python train.py --encoder_arch="swin" --model="image VAE" --dataset="microscope photos of single blood and bone marrow cells" --train_examples=194171 --image_size=48 --crop_scale_min=0.5 --horizontal_flip=true --rotation_deg=5 --color_jitter=0.2 --bottleneck="kl" --downsampling_factor=4 --encoder_norm="rmsnorm" --encoder_norm_position="sandwich" --encoder_activation="swiglu" --encoder_mlp_ratio=2.67 --encoder_head_dim=16 --encoder_fused_qkv=false --encoder_bias="all" --encoder_qk_norm=false --encoder_parallel_block=false --encoder_inner_norm=false --encoder_patch_size=[2, 2] --encoder_depths=[5, 5] --encoder_widths=[64, 128] --loss="l1" --latent_channels=8 --decoder_norm="groupnorm" --decoder_activation="gelu" --decoder_weight_standardization=false --decoder_widths=[64, 64, 128] --decoder_blocks_per_level=2 --decoder_block="basic" --decoder_attention=false --decoder_upsampling="transposed_conv" --kl_weight=0.01 --init="xavier_uniform" --residual_init="none" --optimizer="adamw" --learning_rate=0.0032 --beta1=0.8 --beta2=0.99 --eps=1e-06 --max_grad_norm=3.0 --adaptive_grad_clip=0.1 --magnitude_pruning=0.3 --max_steps=11900 --batch_size=128 --epochs=7.8 --lr_schedule="cosine" --final_lr_fraction=0 --warmup_steps=2380 --weight_decay=0.1
Rows from block 5 of the encoder of a small image VAE, named by matrix and row number. Rows with one number belong to one neuron. Each number is 128 + 24 x the weight over its row's rms, rounded and kept within 0 to 255. All counts start at 0. Numbers have three digits each. After the name is the row's rms in percent of the matrix's.
After each neuron's rows are labels from the 100 images, of 14976, where the neuron reaches its largest size: "patch colour" is the nearest of a few named colours to the mean colour under the peak; "top examples" is what is common among them. Only what is clearly more common there than usual is listed. The data: microscope photos of single blood and bone marrow cells. In brackets: how many of the 100, against the usual share in percent.
# gate: MLP gate (encoder.blocks.5.mlp.gate.weight, 336x128), inputs 0-63
# fc1: MLP up (encoder.blocks.5.mlp.fc1.weight, 336x128), inputs 0-63
# fc2: MLP down (encoder.blocks.5.mlp.fc2.weight, 128x336, transposed), outputs 0-63

gate.96 114:113128128094131128148122153139128171147128128119121098125113102156128112128108104189152128128132121114078143126108128128144122091139139128142115141113116149185173133081138097128141141097094105
fc1.96 097:126059141107171095107097084149166162128117117154106112099132113128134159108066128128128140128099128128137139090104090161128171168110115153138071127085156071146128152128162093128145092119128099
fc2.96 123:128197140164146111098056111128128111125128128156099127128128128164128139128128159128082094128153103128187128139123128098119171123128064141128128128157132134141109154117149140147138128140128119
patch colour: blue (85 vs 9.8)
top examples: cell type: segmented neutrophil (44 vs 20)

gate.77 115:094142116128106156129158142105111128144128183106097128140141088128128096138131070128145128182128136140128174108122152149128128128107146128100100129174128136128104135165128128128134106128169128
fc1.77 139:120124128145128112207122110109137142128147157123117166120149142128128128167093128101136128128128111135128128135128128158135158128128136127128162139142111126024121112169110112143150128090130107
fc2.77 118:068077122104120155129128155111128161147128124116136102121137128096109108128145108128163155176149119171119141117128153125128052189101161149128128140128118128131059128128106122111130128165158128
patch colour: white (60 vs 23.2)
top examples: smear: peripheral blood (55 vs 16.2)

gate.54 132:080128128128105150096148128128097128128128157129164128086128159119165096194101155140167128128128128185136176128128148128096094087109128131118128145193128138109090128173106112163123104128164096
fc1.54 136:138128128116131125109153128151133128128128111126126128145117084128128151086148128141112130147128128117154128113104152130134092128128113128137159131119139111183152128105128143078109153194106168
fc2.54 116:194128126128136110128128109128128087121128128124104152161128097158146135141136128128085145128118135097099128119137111128154245128128086129138106128128128089128128142104156128108114179117090126
patch colour: white (69 vs 23.2)
top examples: smear: peripheral blood (59 vs 16.2)

gate.155 128:176128139163128128074127128128129092128147128128131194128092128114128147128167134126128142136148128128128129119128106138128128059128150136140106159128118108109128120070128128128128133128128094
fc1.155 093:134064111168126128151171181114075128114128128128128128099128128128160128128128128128128099111080156128128128053128141147094110128133128155086107128086128133072128135128136098095117128128149097
fc2.155 138:096139118059129128212128098106133128128138119116128105128146141120054128161094128128132128106128126158118128128131164108142140153105123104128201094109133128128145128128137144156128075145128128
patch colour: pink (61 vs 22.8)
top examples: smear: peripheral blood (51 vs 16.2)

gate.232 093:140128107128117139114167141095139128128155140126187088128153136117148128128128128122123128138145107128208131100128111128128111128136133128094164146118125097127108135069132128099117142109142106
fc1.232 108:134104143141117114105102134115124128122146114147180069117148168143118132109128139127128128128128105117161128128111097118123162171144128122128128119123117128128048141128143128087147128136128128
fc2.232 112:128126128170116158098144123128128128128173128128170129117101134087089107128120146111183104081149134160140133128128158132106070152128178146105128158089115128172166108128094127141128117100119109
patch colour: white (100 vs 23.2)
top examples: smear: peripheral blood (69 vs 16.2)

gate.183 097:128105099128128128102128144128128128128128126128128163174129128100122121128105089086128114141128128149122128145168145128128149144128132136154096100162127162069072125128128128134105128128130128
fc1.183 083:060140151135141144128132149115151118183122148121066126158164089150120110126177073144121184149139116152128128128125109128127128045128110152103167086128160128128089128160110155107128147116128128
fc2.183 083:128143137125128139142127113110091119128152121118044144084151128128128128180189147164128162115109095116134164128101106091111123035153101159101135091128128118141197158128128074128122100128128129
patch colour: grey (60 vs 22.1)
top examples: smear: peripheral blood (55 vs 16.2)

gate.211 132:115097139111110092146128128127117134129128100118128092102128062135134159171142099152056145139076128136088145128125128110129128097128044147128078128150132122155193163128164100127164095128142108
fc1.211 122:128095103071124129128125114128128115147134136151229076178112128132128148119139128152128117128128125128133128143128128128128135128128125128121150128128128162115106118128116106142142087128203128
fc2.211 121:128128125160107128167128128085128128128128137128128128089128147128095116090074128087128189142128149141144133121128133112128085141140128119100128076128164108143130131128152128106102128128105128
patch colour: blue (41 vs 9.8)
top examples: cell type: segmented neutrophil (40 vs 20)

gate.261 051:163122148128117144091107146142120050063128128154128130099103155140096119131065128141128097119147128162178086128128136099156095121120110139128102106128128128160184157097128149156128128148128128
fc1.261 059:184157132106148111109128128119144128124093106153128145128131166109109144154124153128128105113140144128123128139111139128114128150128154117140066127129138090211198119115112118173115141154128091
fc2.261 055:091139104175133143138128103128114097128138148101089162128165128141113092115096128103109128149128120128123138128162128128128094149113134128087142141119128134133117125145151099111128124146128118
patch colour: pink (61 vs 22.8)
top examples: cell type: segmented neutrophil (42 vs 20); smear: peripheral blood (39 vs 16.2)

gate.246 058:153113111167144118142128128129128111128160099146164211128117103140141119128089128148112128092137127128122128153181128133140128125103128115155133149128094128128161128126128113139123077142114098
fc1.246 058:128128128128114128128128128126153100128129128128127128107128161128106128137098126128128158128115105131141118131128110143128123144128149153128168128128128128080145128158108128097172145124120128
fc2.246 062:099086111163128171105123163168102128118150128128115076114091126128150128125137128147128128057131130128168128103144071107124157136128137138128128128136141128128186128137128082111098107128128128
patch colour: grey (45 vs 22.1)
top examples: cell type: segmented neutrophil (51 vs 20)

gate.129 139:193141132091119128086128120122130096099128112122208152118097129136150142169128162159128137120135137099192118128146112104128128142128128128128139128128139084172103128128134119144126133173147128
fc1.129 107:168117128128144145146128153097133186132133128128131056124128125113152128161159124153168128063133128115160128109129165128102121128128143128097172211128150125123128081110128128123149137134116143
fc2.129 112:160165146097128136148128112123132160155144129123134128124128128146114128187128121128128105076124120099128143128128112079120157122090066138128205129128128090177137128103130110091128128179139129
patch colour: pink (56 vs 22.8)
top examples: smear: peripheral blood (45 vs 16.2)

gate.67 039:114144155167151150138154146137148089107128128128128077128099121150128162111128154128126128071153106128166115128128126095115090110138108106120128128107128128170128146128150128128134114131115139
fc1.67 042:073128135131110128156116150116118193103128128117128132087146170134119139128128099140117134128128100090128128121125163149139103137128122103128173127128128150096116146195114140166164052152128106
fc2.67 043:158114105128118116076132147128108128166187128128128128128096176150125100098087144128128066128128122135089128141128128106146153072100101142114109151128139128128128142097139128128114144105110128
patch colour: pink (91 vs 22.8)
top examples: smear: peripheral blood (56 vs 16.2)

gate.288 066:128128128158140103128113128114125096068128090128165128153134074128112128128128092128128158128103106128116128080105112115128150128146072128145128162115129105128128167128113147111101128128128118
fc1.288 068:128128151181128142128140148109121178128128127128128089178128094165121145128206128148128128128128128128074128124128148128127139128131108120111135126092146124146131128128160128128122106130186130
fc2.288 086:130105148128120128128138096088128089119128120134112128152128160103113128100156114111159120200128149153128128142119115128123108119108208128128049157075138123128167128121131119109109157118153127
patch colour: blue (55 vs 9.8)
top examples: smear: peripheral blood (70 vs 16.2); cell type: segmented neutrophil (58 vs 20)

gate.18 104:121199087128128128070166107128148100145146128095144147158128128109113128107128138128123128129123162153128143128126152126130105148128153096128155113128148163157087085125129181128101128121086167
fc1.18 117:128097106138128119181127128110107196128103135128128057128109128105143133128086115128144142094133113106128128131128128129130128201074105117099120149128128128175126120159128093126128130128128128
fc2.18 120:088128128133135128177092128128128128128147149128153115128110140122128080131147156141131165061161128122144144148158089143128181119153096139128165130131128128106168130097128091128128128128128144
patch colour: pink (80 vs 22.8)
top examples: smear: peripheral blood (41 vs 16.2)

gate.14 115:123135128134112112149128128122152128128128146128128094128128111138128128058128117069100128147128128152128128131117128128154126154128128132128111117128175187085056141128124188102130106128102146
fc1.14 108:128128121158137128128108157113161094110128139113138150128128106128129155155125128113097118078128145128134128128177124104145122115128090128125212128128111121135128161168135128141116115111103147
fc2.14 108:130113132158132128092129128159100138180082138142128128128128128115159100172188094128147158128128128128128128130081128131093141059128133128128108128128128139140151106128127122139128128128176128
patch colour: pink (57 vs 22.8)
top examples: cell type: segmented neutrophil (47 vs 20); smear: peripheral blood (41 vs 16.2)

gate.135 133:171128128096132148108160113079128062100164128120181154089128128128128125150128197148134104099128125150188143121147128128108128128153130128128128150148124086192149113130119107141100076098149128
fc1.135 112:128071126128117099131128130128139176128096132128110121128128112140124128128128128128068157176128128168128079099143102112128128082085076151128116097128148114128144143099178047128126128148128074
fc2.135 115:076128118138128128161116128142137144151127156111128147165128122136077128061126128065128186128128128128078136166164093172161159147128060128138149105098128154089110152134128121102128125097101172
patch colour: pink (100 vs 22.8)
top examples: smear: peripheral blood (40 vs 16.2)

gate.161 041:167128128128151153128128128122111128104101144144085167172128115128118115128167105112128121114114118183155128093128108138157121089138128146151075147146094073176128118089128113128120101117128139
fc1.161 037:173128104153136149128128138118144128128128131143114128128120128130133127128091076161153096149128106128151128096128109149156110128143162128128091128128113171128119108128148158137142159128130110
fc2.161 047:128128140150160129172133138097128166137078142139099131128126154104128102121157142132159164164135128156108152104128079166139106090098128135128149114128162141128188128099142128182144128126128110
patch colour: purple (49 vs 20.1)
top examples: smear: peripheral blood (36 vs 16.2)

gate.219 095:105109117164128140162158144118117128128150165102128113128128151128116109127195128170150128104157146170082166149136128158128128099128136118113119098128128122146063117128128095133128082129172114
fc1.219 102:109121156126128117155124128146128075151178115128110128106128128146145128197109157110149124128128130128145128142128135128116135059143142128128176131122128128042128124179120122128128128104173109
fc2.219 085:048087109103128159128168128128128128128156108135125080148128128128142128132128051128171128173112128128128136128145160118128046147128128128097128128128142128128087094127101128132128090134176120
patch colour: pink (95 vs 22.8)
top examples: smear: peripheral blood (41 vs 16.2)

gate.279 039:128100102059118151131135128154101110102138096128167136128128096115122157128164145136109096153100081116128128128122128102128111129128128119128109173128132119177169118156128128134144125143166128
fc1.279 039:128128107128108110129136112158104181173107128128167151128154074096114142128149082128110092128128130074046149120128128165148130175128147105128128119128128128081128119171128161128129128154154118
fc2.279 049:187128120128147141128160096107117128162145068114131152128128151164114152077121111140101061128102134115111128150134120124145128079122164108127128142096103103216093128090164111147123128107067128
patch colour: purple (66 vs 20.1)
top examples: cell type: segmented neutrophil (42 vs 20)

gate.28 085:142077131152128124128126133134116195128115100128128083105128138128110153128126158143098135044148166128128130119128130152140148128163068125152128128118135173128180130139155125128134192128081126
fc1.28 079:134093128144135113093128135150113207157113128140117156165119103100128128128114128132128112103155147128072136128111140159144102128109121133168128128138117133098187132128123083128128188131056125
fc2.28 093:128200128133125128128101132136111165128128096147080087088152106128170104139128119113104057097105116170180151139127116128112173115128128141131092158128085132178128100121176128134144128120128128
patch colour: grey (67 vs 22.1)
top examples: smear: peripheral blood (68 vs 16.2)

gate.139 030:128115106058144117179161128105163128128089128149120128114092116118088128128153116114099089112167147128115112152141112116113126143140111095100173171151109118157084096146164118128156128128081149
fc1.139 033:128158118128121096152141101148116143128103120128113121102158100109102120116107175128155128118153143179111159121128128109157104090156105128100128144096142140110082120107148146118102140138143086
fc2.139 035:110122147160120117100110108152128128084128087105091123134141159128128119109134117128128167128104086146102122116128144080144107128174088120076078134128129128133154128148088112128145139093165128
patch colour: pink (89 vs 22.8)
top examples: smear: peripheral blood (80 vs 16.2)

gate.177 129:101081118128084084147141150126100128125120128128127128128128109128128133166128128128107128136042165128107129071100128145128137128137096159127128128099128128128128158093157090135138128143099102
fc1.177 133:131137140144128128150110086106172128128133170149144165124147128128128127091128170087100128128148128124168096158166089128151160157115108111128106067128162128141128103121147128107131126118128119
fc2.177 145:128128139154149140144135128116152110128183172128186128128128128146116115112082123111128104128141134128115089148189128124144128169128183128108087109128154133112144092128122121099110134128128135
patch colour: blue (42 vs 9.8)
top examples: smear: peripheral blood (79 vs 16.2)

gate.168 079:128128103128142147146144128132145128128134152149099066123126135138091128128128128128105139128128128128123175128122129126129153168128086106148128128128128128095090139182128168117111129159154128
fc1.168 082:137130115192128128086111128137104128086104119128128128106112128128150136134150128128128128163112121128153132128114105123128128079120128128115128146128127202039068129105126111124130128128197087
fc2.168 088:128081117111126132128159128128160128128186101140218128126096133164111166182126128111128128128128135128158094128128128109128133170128128134115128128128128094173163157169105099112128079164183135
patch colour: pink (66 vs 22.8)
top examples: smear: peripheral blood (39 vs 16.2)

gate.158 044:186175128144148128112136143120128100128128146101101111101097140107124118099128098128144128128107119128064128128128143115141117128129091128161062148128128182105128148128128154139122145121080088
fc1.158 043:143128100151128128128099108163104128128100147128128108105136128134118173128119128133128105097125142118185050144124128153128128128128097128170162128106095162072128153104098130156128128178050128
fc2.158 052:124113128128150128101146128132128131128148128144128091111141128141084102128128082176151093128128106112128085140128179128128039098097148128128128114083128128128157100107089165110126139161094116
patch colour: pink (71 vs 22.8)
top examples: smear: peripheral blood (47 vs 16.2)

gate.104 119:123128094099110132192122128128140063107128106127151146164128111128128155121123128128128140128115131128128128118141116128117128219128086128128128122138142128128128152180128165128128125128128128
fc1.104 092:128107128070135133128122145108127105128147128128128102098128115152128113155129111188128128153107128147128112104135128128147145102121138128101096085166141154128174128128122093084128128129157128
fc2.104 103:128129128128144146138124128128100136091128068140114087100154088114105131128128145110139116128128108140172168122128150128128062177128170151128084128128123129128123106171125162128128145145128134
patch colour: grey (57 vs 22.1); purple (43 vs 20.1)
top examples: smear: peripheral blood (100 vs 16.2)

gate.310 064:162102146210141127066149128143115116126143114128128128101128162128129128128128173128128132128128109181177128131109114128110096097150128145128083104124128156056112113130127128128107128128155128
fc1.310 068:128139128076112144116128147149138153128100152145147197128117128109131132080128051128113128221128144128153128120094078128128128121116130128131128140128141128195128122056138105117128153116128143
fc2.310 065:098134129128112154135107122128149092128067104128128168116150066128128143234145159128102122131128111094128128109148150121128128128128088139122154128118106126037085107161128128175154128128128082
patch colour: pink (49 vs 22.8)
top examples: smear: peripheral blood (36 vs 16.2)

gate.123 113:117082099128128133083128120128095145072130079128127142101125116128128144128128100179128131140078172128128128128128143108106128087141054143139101128122136175128102128128128087128126106137151128
fc1.123 099:124109128110128137181113144142128128128128128130128128146112099141077128128129134119122128100116124120097131120147153147138128128142128128117128075093121115119118128146112153128128128144075128
fc2.123 111:137095150145128122054128128128128128070128098123121156110128128114160157120128096128128128128128112128161128095094103118111114094150125153111017128128128107128128166128128090128128126128194098
patch colour: grey (62 vs 22.1)
top examples: smear: peripheral blood (89 vs 16.2)

gate.250 106:196130145128135136066128128127128091128201128128192089124120128158141128128128141131127157122128108128169126124114113078127128128169107128140157115128135132152047157128128132095128128153161101
fc1.250 095:163128128093128127128140104116161116128128128124191121128128163161128108140151135128123142128145144115190115134115114128128180148140132128119126116099159108143058128097154128107128128154170133
fc2.250 105:128073128130122128128128128101131103141128128126174122094162128119107128087097128084135193071154126099160128137118108128109096162099154128088129125103153128139169154128129082128128122162169128
patch colour: white (77 vs 23.2)
top examples: smear: peripheral blood (36 vs 16.2)

gate.150 053:128142090128117128119119128167128145162128139128128209145131122119128161172162155161105128128128128128152148157128121149124138119115105136156083091128128061202070120129128118128126128128138128
fc1.150 054:170128158139155128128107093128172137157099160117073149128114085122128158128154141101120128178158106147094101116128128151128117117108109122111136088128123128128128100128134189091142128128039122
fc2.150 060:096120096090139132099149138099142085114128128128111140139128096128135102138122128114122132097158128128165128142128128101112080128151149139128128125128150128128128135084159088129135151128197099
patch colour: pink (49 vs 22.8)
top examples: smear: peripheral blood (44 vs 16.2)

gate.0 151:114111119128127127116135123131128214169128128113092054187192077143128128088154113127112142122123150139069139128128128128160131112128104139128132071097149167102128136161142128095128140122128160
fc1.0 143:155169130111117124128128131101141170169137128128102128161181097128128110092095157138141141090128132071095129140120128127127128128163139118105157128074128066159173128172132149128117170128088164
fc2.0 152:093126128128127126184122128126143155151167148124128113141128098128128128066128128052107172102139135108113128128158129128142167200113089128145213109096149144106128128128156155091128092128092166
patch colour: pink (69 vs 22.8)
top examples: smear: peripheral blood (53 vs 16.2)

gate.264 079:169119112128147153090155128149098128136128134150128153128128128128128128128128128174126128070128107128101128128097138135118093128099128128137083135150128110128186174128118073128096128155068128
fc1.264 100:155171131128128126128129119128128079128153111131133163128128143139157124193128134172128142123105112128128118088128128126108146095131156158128128128166099128065170138147128080128163128128167075
fc2.264 085:140128128056110106144131128128128116128121128128149128122151114130128110128170128128128128106099128108130134128149169117182128128112128079114188113102128128173128084128128151108128128128128128
patch colour: blue (46 vs 9.8)
top examples: smear: peripheral blood (79 vs 16.2); cell type: segmented neutrophil (59 vs 20)

gate.111 104:126128122173103111081147135108108176123128115128137102099128173103146138154100139130100128128095153128103128110128128128116128128128128142116159153192109100094165128120128108128158128168123118
fc1.111 081:164168128173144099089128145124128208128129131128191128089128128109171123121143128128147133128116115128094128128128126155128144128128128120110158155121113063152193096128113074102161094157076093
fc2.111 098:101155156124128128097128128128188102115105110119128151143128111118128142189185128160107128185128139080128093128114126131109153128128145128137076104073065144151110110113119129128128142128128097
patch colour: pink (66 vs 22.8)
top examples: smear: peripheral blood (35 vs 16.2)