{"encoder_arch": "swin", "model": "image VAE", "dataset": "microscope photos of single blood and bone marrow cells", "train_examples": 194171, "image_size": 48, "crop_scale_min": 0.5, "horizontal_flip": true, "rotation_deg": 5, "color_jitter": 0.2, "bottleneck": "kl", "downsampling_factor": 4, "encoder_norm": "rmsnorm", "encoder_norm_position": "sandwich", "encoder_activation": "swiglu", "encoder_mlp_ratio": 2.67, "encoder_head_dim": 16, "encoder_fused_qkv": false, "encoder_bias": "all", "encoder_qk_norm": false, "encoder_parallel_block": false, "encoder_inner_norm": false, "encoder_patch_size": [2, 2], "encoder_depths": [5, 5], "encoder_widths": [64, 128], "loss": "l1", "latent_channels": 8, "decoder_norm": "groupnorm", "decoder_activation": "gelu", "decoder_weight_standardization": false, "decoder_widths": [64, 64, 128], "decoder_blocks_per_level": 2, "decoder_block": "basic", "decoder_attention": false, "decoder_upsampling": "transposed_conv", "kl_weight": 0.01, "init": "xavier_uniform", "residual_init": "none", "optimizer": "adamw", "lr": 0.0032, "beta1": 0.8, "beta2": 0.99, "eps": 1e-06, "grad_clip": 3.0, "adaptive_grad_clip": 0.1, "magnitude_pruning": 0.3, "steps": 11900, "batch_size": 128, "epochs": 7.8, "lr_schedule": "cosine", "final_lr_fraction": 0, "warmup_steps": 2380, "weight_decay": 0.1}
Rows from block 4 of the encoder of a small image VAE, named by matrix and row number. Rows with one number belong to one neuron. Each number is 200 + 30 x the weight over its row's rms, rounded and kept within 0 to 999. All counts start at 0. After the name is the row's rms in percent of the matrix's.
After each neuron's rows are labels from the 100 images, of 14976, where the neuron reaches its largest size: "strongest on" is what is common among them; "colour at peak" is the nearest of a few named colours to the mean colour under the peak. Only what is clearly more common there than usual is listed. The data: microscope photos of single blood and bone marrow cells. In brackets: how many of the 100.
# gate: MLP gate (encoder.blocks.4.mlp.gate.weight, 160x64), inputs 0-63
# fc1: MLP up (encoder.blocks.4.mlp.fc1.weight, 160x64), inputs 0-63
# fc2: MLP down (encoder.blocks.4.mlp.fc2.weight, 64x160, transposed), outputs 0-63

gate.97,133,230,200,204,174,213,200,200,202,215,195,223,216,204,134,212,248,211,200,232,200,240,163,200,236,186,200,200,178,246,200,274,222,228,200,210,177,149,159,207,156,169,188,156,200,200,239,200,160,243,254,202,170,200,225,223,167,168,205,218,178,200,205,100,215
fc1.97,127,168,181,195,262,194,233,206,205,200,185,200,200,191,213,216,208,272,263,200,237,182,173,324,220,195,201,183,213,200,200,210,125,173,216,196,196,233,200,196,200,214,231,211,180,260,245,200,200,200,200,228,203,193,200,255,200,200,200,204,173,200,200,253,211
fc2.97,112,217,200,200,157,201,178,200,200,193,223,200,200,200,123,327,207,190,191,200,200,188,219,171,217,259,237,205,222,208,179,181,204,121,200,200,200,152,222,200,200,156,200,200,207,207,141,197,219,189,211,246,200,200,229,142,173,189,226,226,220,206,200,200,203
strongest on: smear: peripheral blood (100)
colour at peak: pink (79)

gate.92,136,200,255,178,227,200,200,117,172,219,184,200,200,181,275,200,247,200,201,200,201,191,140,260,184,200,237,200,152,200,203,200,245,200,198,152,205,200,200,193,189,200,251,200,200,204,262,233,219,170,190,234,207,187,260,247,206,193,207,200,202,200,200,271,200
fc1.92,110,189,200,191,205,200,200,179,189,238,212,155,177,226,165,200,200,273,198,200,200,230,200,300,150,200,196,216,160,200,294,166,138,170,196,200,200,241,139,200,200,200,200,191,200,200,200,168,205,200,196,200,200,166,200,270,206,173,183,200,200,230,198,227,205
fc2.92,115,186,200,168,200,215,229,153,208,195,200,192,205,200,300,119,200,221,200,184,187,184,189,222,173,172,200,193,200,224,313,174,103,247,189,188,227,232,200,200,140,202,182,215,219,200,200,223,200,200,211,194,200,200,200,200,195,200,192,200,207,200,200,200,197
strongest on: cell type: promyelocyte (39)
colour at peak: grey (82)

gate.109,092,200,214,122,200,196,200,130,171,200,182,200,200,253,200,226,200,227,227,200,221,208,166,213,150,189,129,199,243,229,138,161,226,227,175,200,225,142,172,148,137,168,194,216,205,200,200,195,186,183,180,200,200,232,212,212,217,138,177,200,187,200,200,226,181
fc1.109,103,229,156,209,203,200,200,297,201,214,200,200,172,214,86,217,193,200,188,200,192,188,180,200,207,285,256,200,204,200,200,202,244,172,220,192,200,200,200,191,229,207,200,213,189,163,172,183,192,221,212,187,242,200,200,152,200,221,200,165,200,204,211,124,212
fc2.109,102,200,145,202,200,208,200,200,229,200,200,200,210,200,200,166,195,260,223,208,198,185,166,304,194,200,229,200,211,200,230,210,142,265,207,189,200,200,179,200,200,125,197,217,222,176,200,204,200,196,228,161,231,248,177,200,222,175,113,253,200,229,199,216,200
strongest on: cell type: eosinophil (46)
colour at peak: purple (59); brown (31)

gate.93,072,167,224,200,245,204,199,151,179,274,234,200,155,193,207,231,211,157,159,203,200,226,200,249,215,227,240,200,200,189,200,200,200,139,200,177,203,265,200,188,224,188,161,174,200,189,217,218,228,256,239,178,200,200,200,138,200,212,168,164,237,208,200,123,199
fc1.93,077,168,200,259,259,200,200,235,200,252,200,197,214,200,257,191,221,226,154,200,224,200,202,211,237,209,200,220,176,141,200,189,200,228,200,200,222,200,274,203,251,234,221,196,229,223,200,198,196,214,200,194,200,200,147,267,200,200,135,224,167,154,200,257,231
fc2.93,072,200,164,139,212,221,244,236,223,200,232,200,184,238,97,200,221,200,221,204,185,217,229,200,200,199,222,203,216,219,144,200,135,200,169,181,200,200,234,200,178,200,166,206,133,196,204,190,183,200,212,200,200,167,200,204,198,200,221,200,187,315,200,200,200
strongest on: cell type: lymphocyte (35)
colour at peak: white (100)

gate.99,121,209,210,200,200,239,242,219,201,172,200,244,213,200,127,183,200,155,200,207,170,173,194,127,169,149,180,161,189,237,156,290,200,259,263,180,147,242,200,214,183,220,200,205,182,185,224,200,196,227,214,200,200,200,200,187,220,200,244,200,200,175,179,184,200
fc1.99,105,203,200,211,243,217,197,223,134,165,200,200,200,228,169,202,200,236,106,241,224,172,200,238,200,207,200,190,233,169,185,222,184,200,200,182,183,157,161,123,203,223,215,200,155,200,224,246,200,172,200,200,200,144,275,221,200,156,200,162,220,200,200,208,221
fc2.99,120,217,200,239,186,208,186,187,203,200,190,251,184,200,212,105,239,201,215,205,193,224,200,186,192,210,200,204,200,174,213,252,234,200,200,200,221,214,249,214,201,200,179,206,90,216,168,217,221,194,170,215,214,172,220,277,195,218,185,233,206,281,188,168,206
strongest on: cell type: lymphocyte (34)
colour at peak: grey (73)

gate.27,187,176,203,200,217,200,200,191,210,197,200,248,187,239,223,186,194,186,207,213,200,201,193,117,175,200,181,200,231,178,194,232,281,200,175,205,215,172,200,200,241,200,200,200,200,155,177,220,246,164,93,200,234,179,200,229,207,127,189,210,192,176,137,193,216
fc1.27,137,160,174,246,238,192,191,200,200,210,200,132,182,208,146,200,169,287,200,200,200,205,200,200,217,249,200,197,200,223,273,200,130,200,209,219,212,257,243,178,159,200,204,228,248,235,200,182,193,200,217,200,200,232,200,216,199,230,214,200,193,200,262,237,230
fc2.27,126,221,200,269,272,195,155,200,200,191,200,200,203,192,134,200,233,156,171,200,182,178,173,179,230,265,266,190,200,156,128,200,225,200,215,200,177,200,211,205,200,224,200,200,249,196,246,200,200,220,182,199,200,200,186,176,223,218,200,133,206,160,200,145,193
strongest on: smear: peripheral blood (79); cell type: segmented neutrophil (69)
colour at peak: blue (54); black (43)

gate.10,095,240,250,164,200,200,167,175,198,206,200,227,212,188,264,200,188,150,224,174,200,200,178,200,182,152,200,216,182,229,200,244,255,200,202,167,200,200,225,200,288,220,180,185,147,163,230,227,200,190,144,169,231,196,237,220,209,171,200,160,200,183,134,200,161
fc1.10,099,200,186,271,187,200,183,200,169,200,200,174,199,200,133,185,200,200,192,239,183,137,211,234,249,267,223,185,228,200,161,200,155,200,200,200,232,115,163,200,200,200,237,240,210,200,200,190,200,223,252,169,192,204,200,156,193,275,200,200,217,200,200,190,239
fc2.10,093,213,216,191,238,160,200,219,143,200,196,186,196,188,200,236,267,200,209,204,205,200,184,233,173,200,264,200,200,253,186,206,223,200,200,200,203,241,186,185,241,200,200,200,223,200,212,200,200,223,255,200,215,263,200,126,221,253,200,179,214,87,200,200,190
strongest on: cell type: segmented neutrophil (69); smear: peripheral blood (58)
colour at peak: black (50); blue (40)

gate.131,106,216,169,217,200,200,200,152,220,200,196,211,191,160,157,200,218,174,155,166,162,200,171,219,204,248,153,171,259,130,200,207,200,233,157,196,217,195,162,212,176,225,236,200,202,253,281,219,200,174,193,159,167,258,200,200,211,200,172,219,254,200,200,175,180
fc1.131,108,200,257,190,308,226,200,225,197,177,166,181,152,200,221,200,133,181,214,206,230,204,227,228,213,200,200,200,226,177,200,200,203,261,200,185,264,191,187,200,169,210,191,200,206,176,200,194,239,233,150,165,200,177,191,230,241,142,221,195,167,168,194,234,175
fc2.131,107,195,199,178,219,200,227,163,200,141,200,243,147,164,278,209,202,208,220,182,200,231,227,230,194,200,200,186,245,200,164,153,157,237,217,218,226,200,188,226,198,200,166,216,273,200,225,209,200,216,200,148,162,186,185,160,211,214,239,200,207,110,200,200,174
strongest on: cell type: lymphocyte (40)
colour at peak: pink (48)

gate.51,069,182,222,200,200,200,234,198,200,188,180,195,200,200,258,200,180,251,174,200,224,213,166,218,187,200,170,218,166,169,239,200,128,263,221,189,222,200,175,195,160,242,206,203,216,264,200,236,141,192,240,171,151,255,200,250,188,197,200,240,200,243,235,245,217
fc1.51,081,200,184,208,198,176,236,200,154,162,218,200,200,200,251,200,289,200,200,220,199,134,225,189,200,218,179,200,196,270,200,233,217,274,207,177,200,156,200,200,200,242,174,175,184,238,217,206,163,216,173,222,200,131,200,200,187,180,192,200,274,200,159,200,200
fc2.51,071,195,259,277,200,224,182,167,178,217,200,233,217,237,142,143,200,213,200,232,190,200,230,200,134,200,200,164,200,185,200,200,208,232,198,212,222,200,279,206,200,219,200,200,106,217,217,200,200,200,224,188,147,200,200,209,200,190,223,273,191,205,200,178,203
strongest on: cell type: promyelocyte (26)
colour at peak: white (54)

gate.100,135,166,177,141,200,214,231,162,199,239,174,156,221,200,198,200,195,289,224,213,200,223,181,282,200,200,200,200,200,261,200,200,167,175,157,191,220,273,246,207,159,207,200,212,172,267,220,200,200,187,200,200,214,232,212,200,200,200,161,200,200,200,200,246,235
fc1.100,163,184,159,257,162,246,200,189,223,212,200,235,138,200,200,200,200,200,200,189,171,200,226,145,240,233,200,200,249,156,200,200,150,200,200,245,200,140,200,230,210,169,200,220,181,174,200,200,200,230,258,171,214,171,141,140,200,220,200,210,207,200,259,170,159
fc2.100,158,202,274,202,210,200,197,208,200,213,202,177,196,200,121,320,200,189,226,200,200,186,201,200,200,210,222,212,204,179,107,200,247,200,202,200,180,210,211,208,216,189,215,184,168,220,211,186,213,212,225,200,200,200,200,129,201,273,200,169,179,163,200,189,198
strongest on: cell type: promyelocyte (38)
colour at peak: grey (88)

gate.63,122,195,221,192,200,182,194,245,156,188,200,218,189,200,169,200,110,200,200,203,200,198,231,211,208,200,131,187,175,254,205,193,175,204,188,205,181,223,242,200,152,197,200,218,141,200,193,190,232,245,200,210,200,122,226,254,210,216,198,212,207,211,239,291,218
fc1.63,109,200,218,177,200,200,208,200,226,190,192,200,200,249,229,267,200,276,221,200,203,200,176,159,233,246,224,167,253,139,200,241,200,225,200,200,194,144,118,204,260,200,200,178,250,210,200,181,200,188,182,232,227,247,228,187,212,179,193,200,148,216,210,200,191
fc2.63,104,200,168,231,200,200,200,229,200,167,194,200,200,238,127,270,139,183,155,200,213,200,175,229,147,253,245,200,200,234,272,200,186,200,236,177,200,185,165,200,200,218,200,186,236,200,200,200,200,161,200,200,200,248,237,141,178,256,189,200,193,200,242,226,200
strongest on: cell type: segmented neutrophil (44)
colour at peak: purple (63)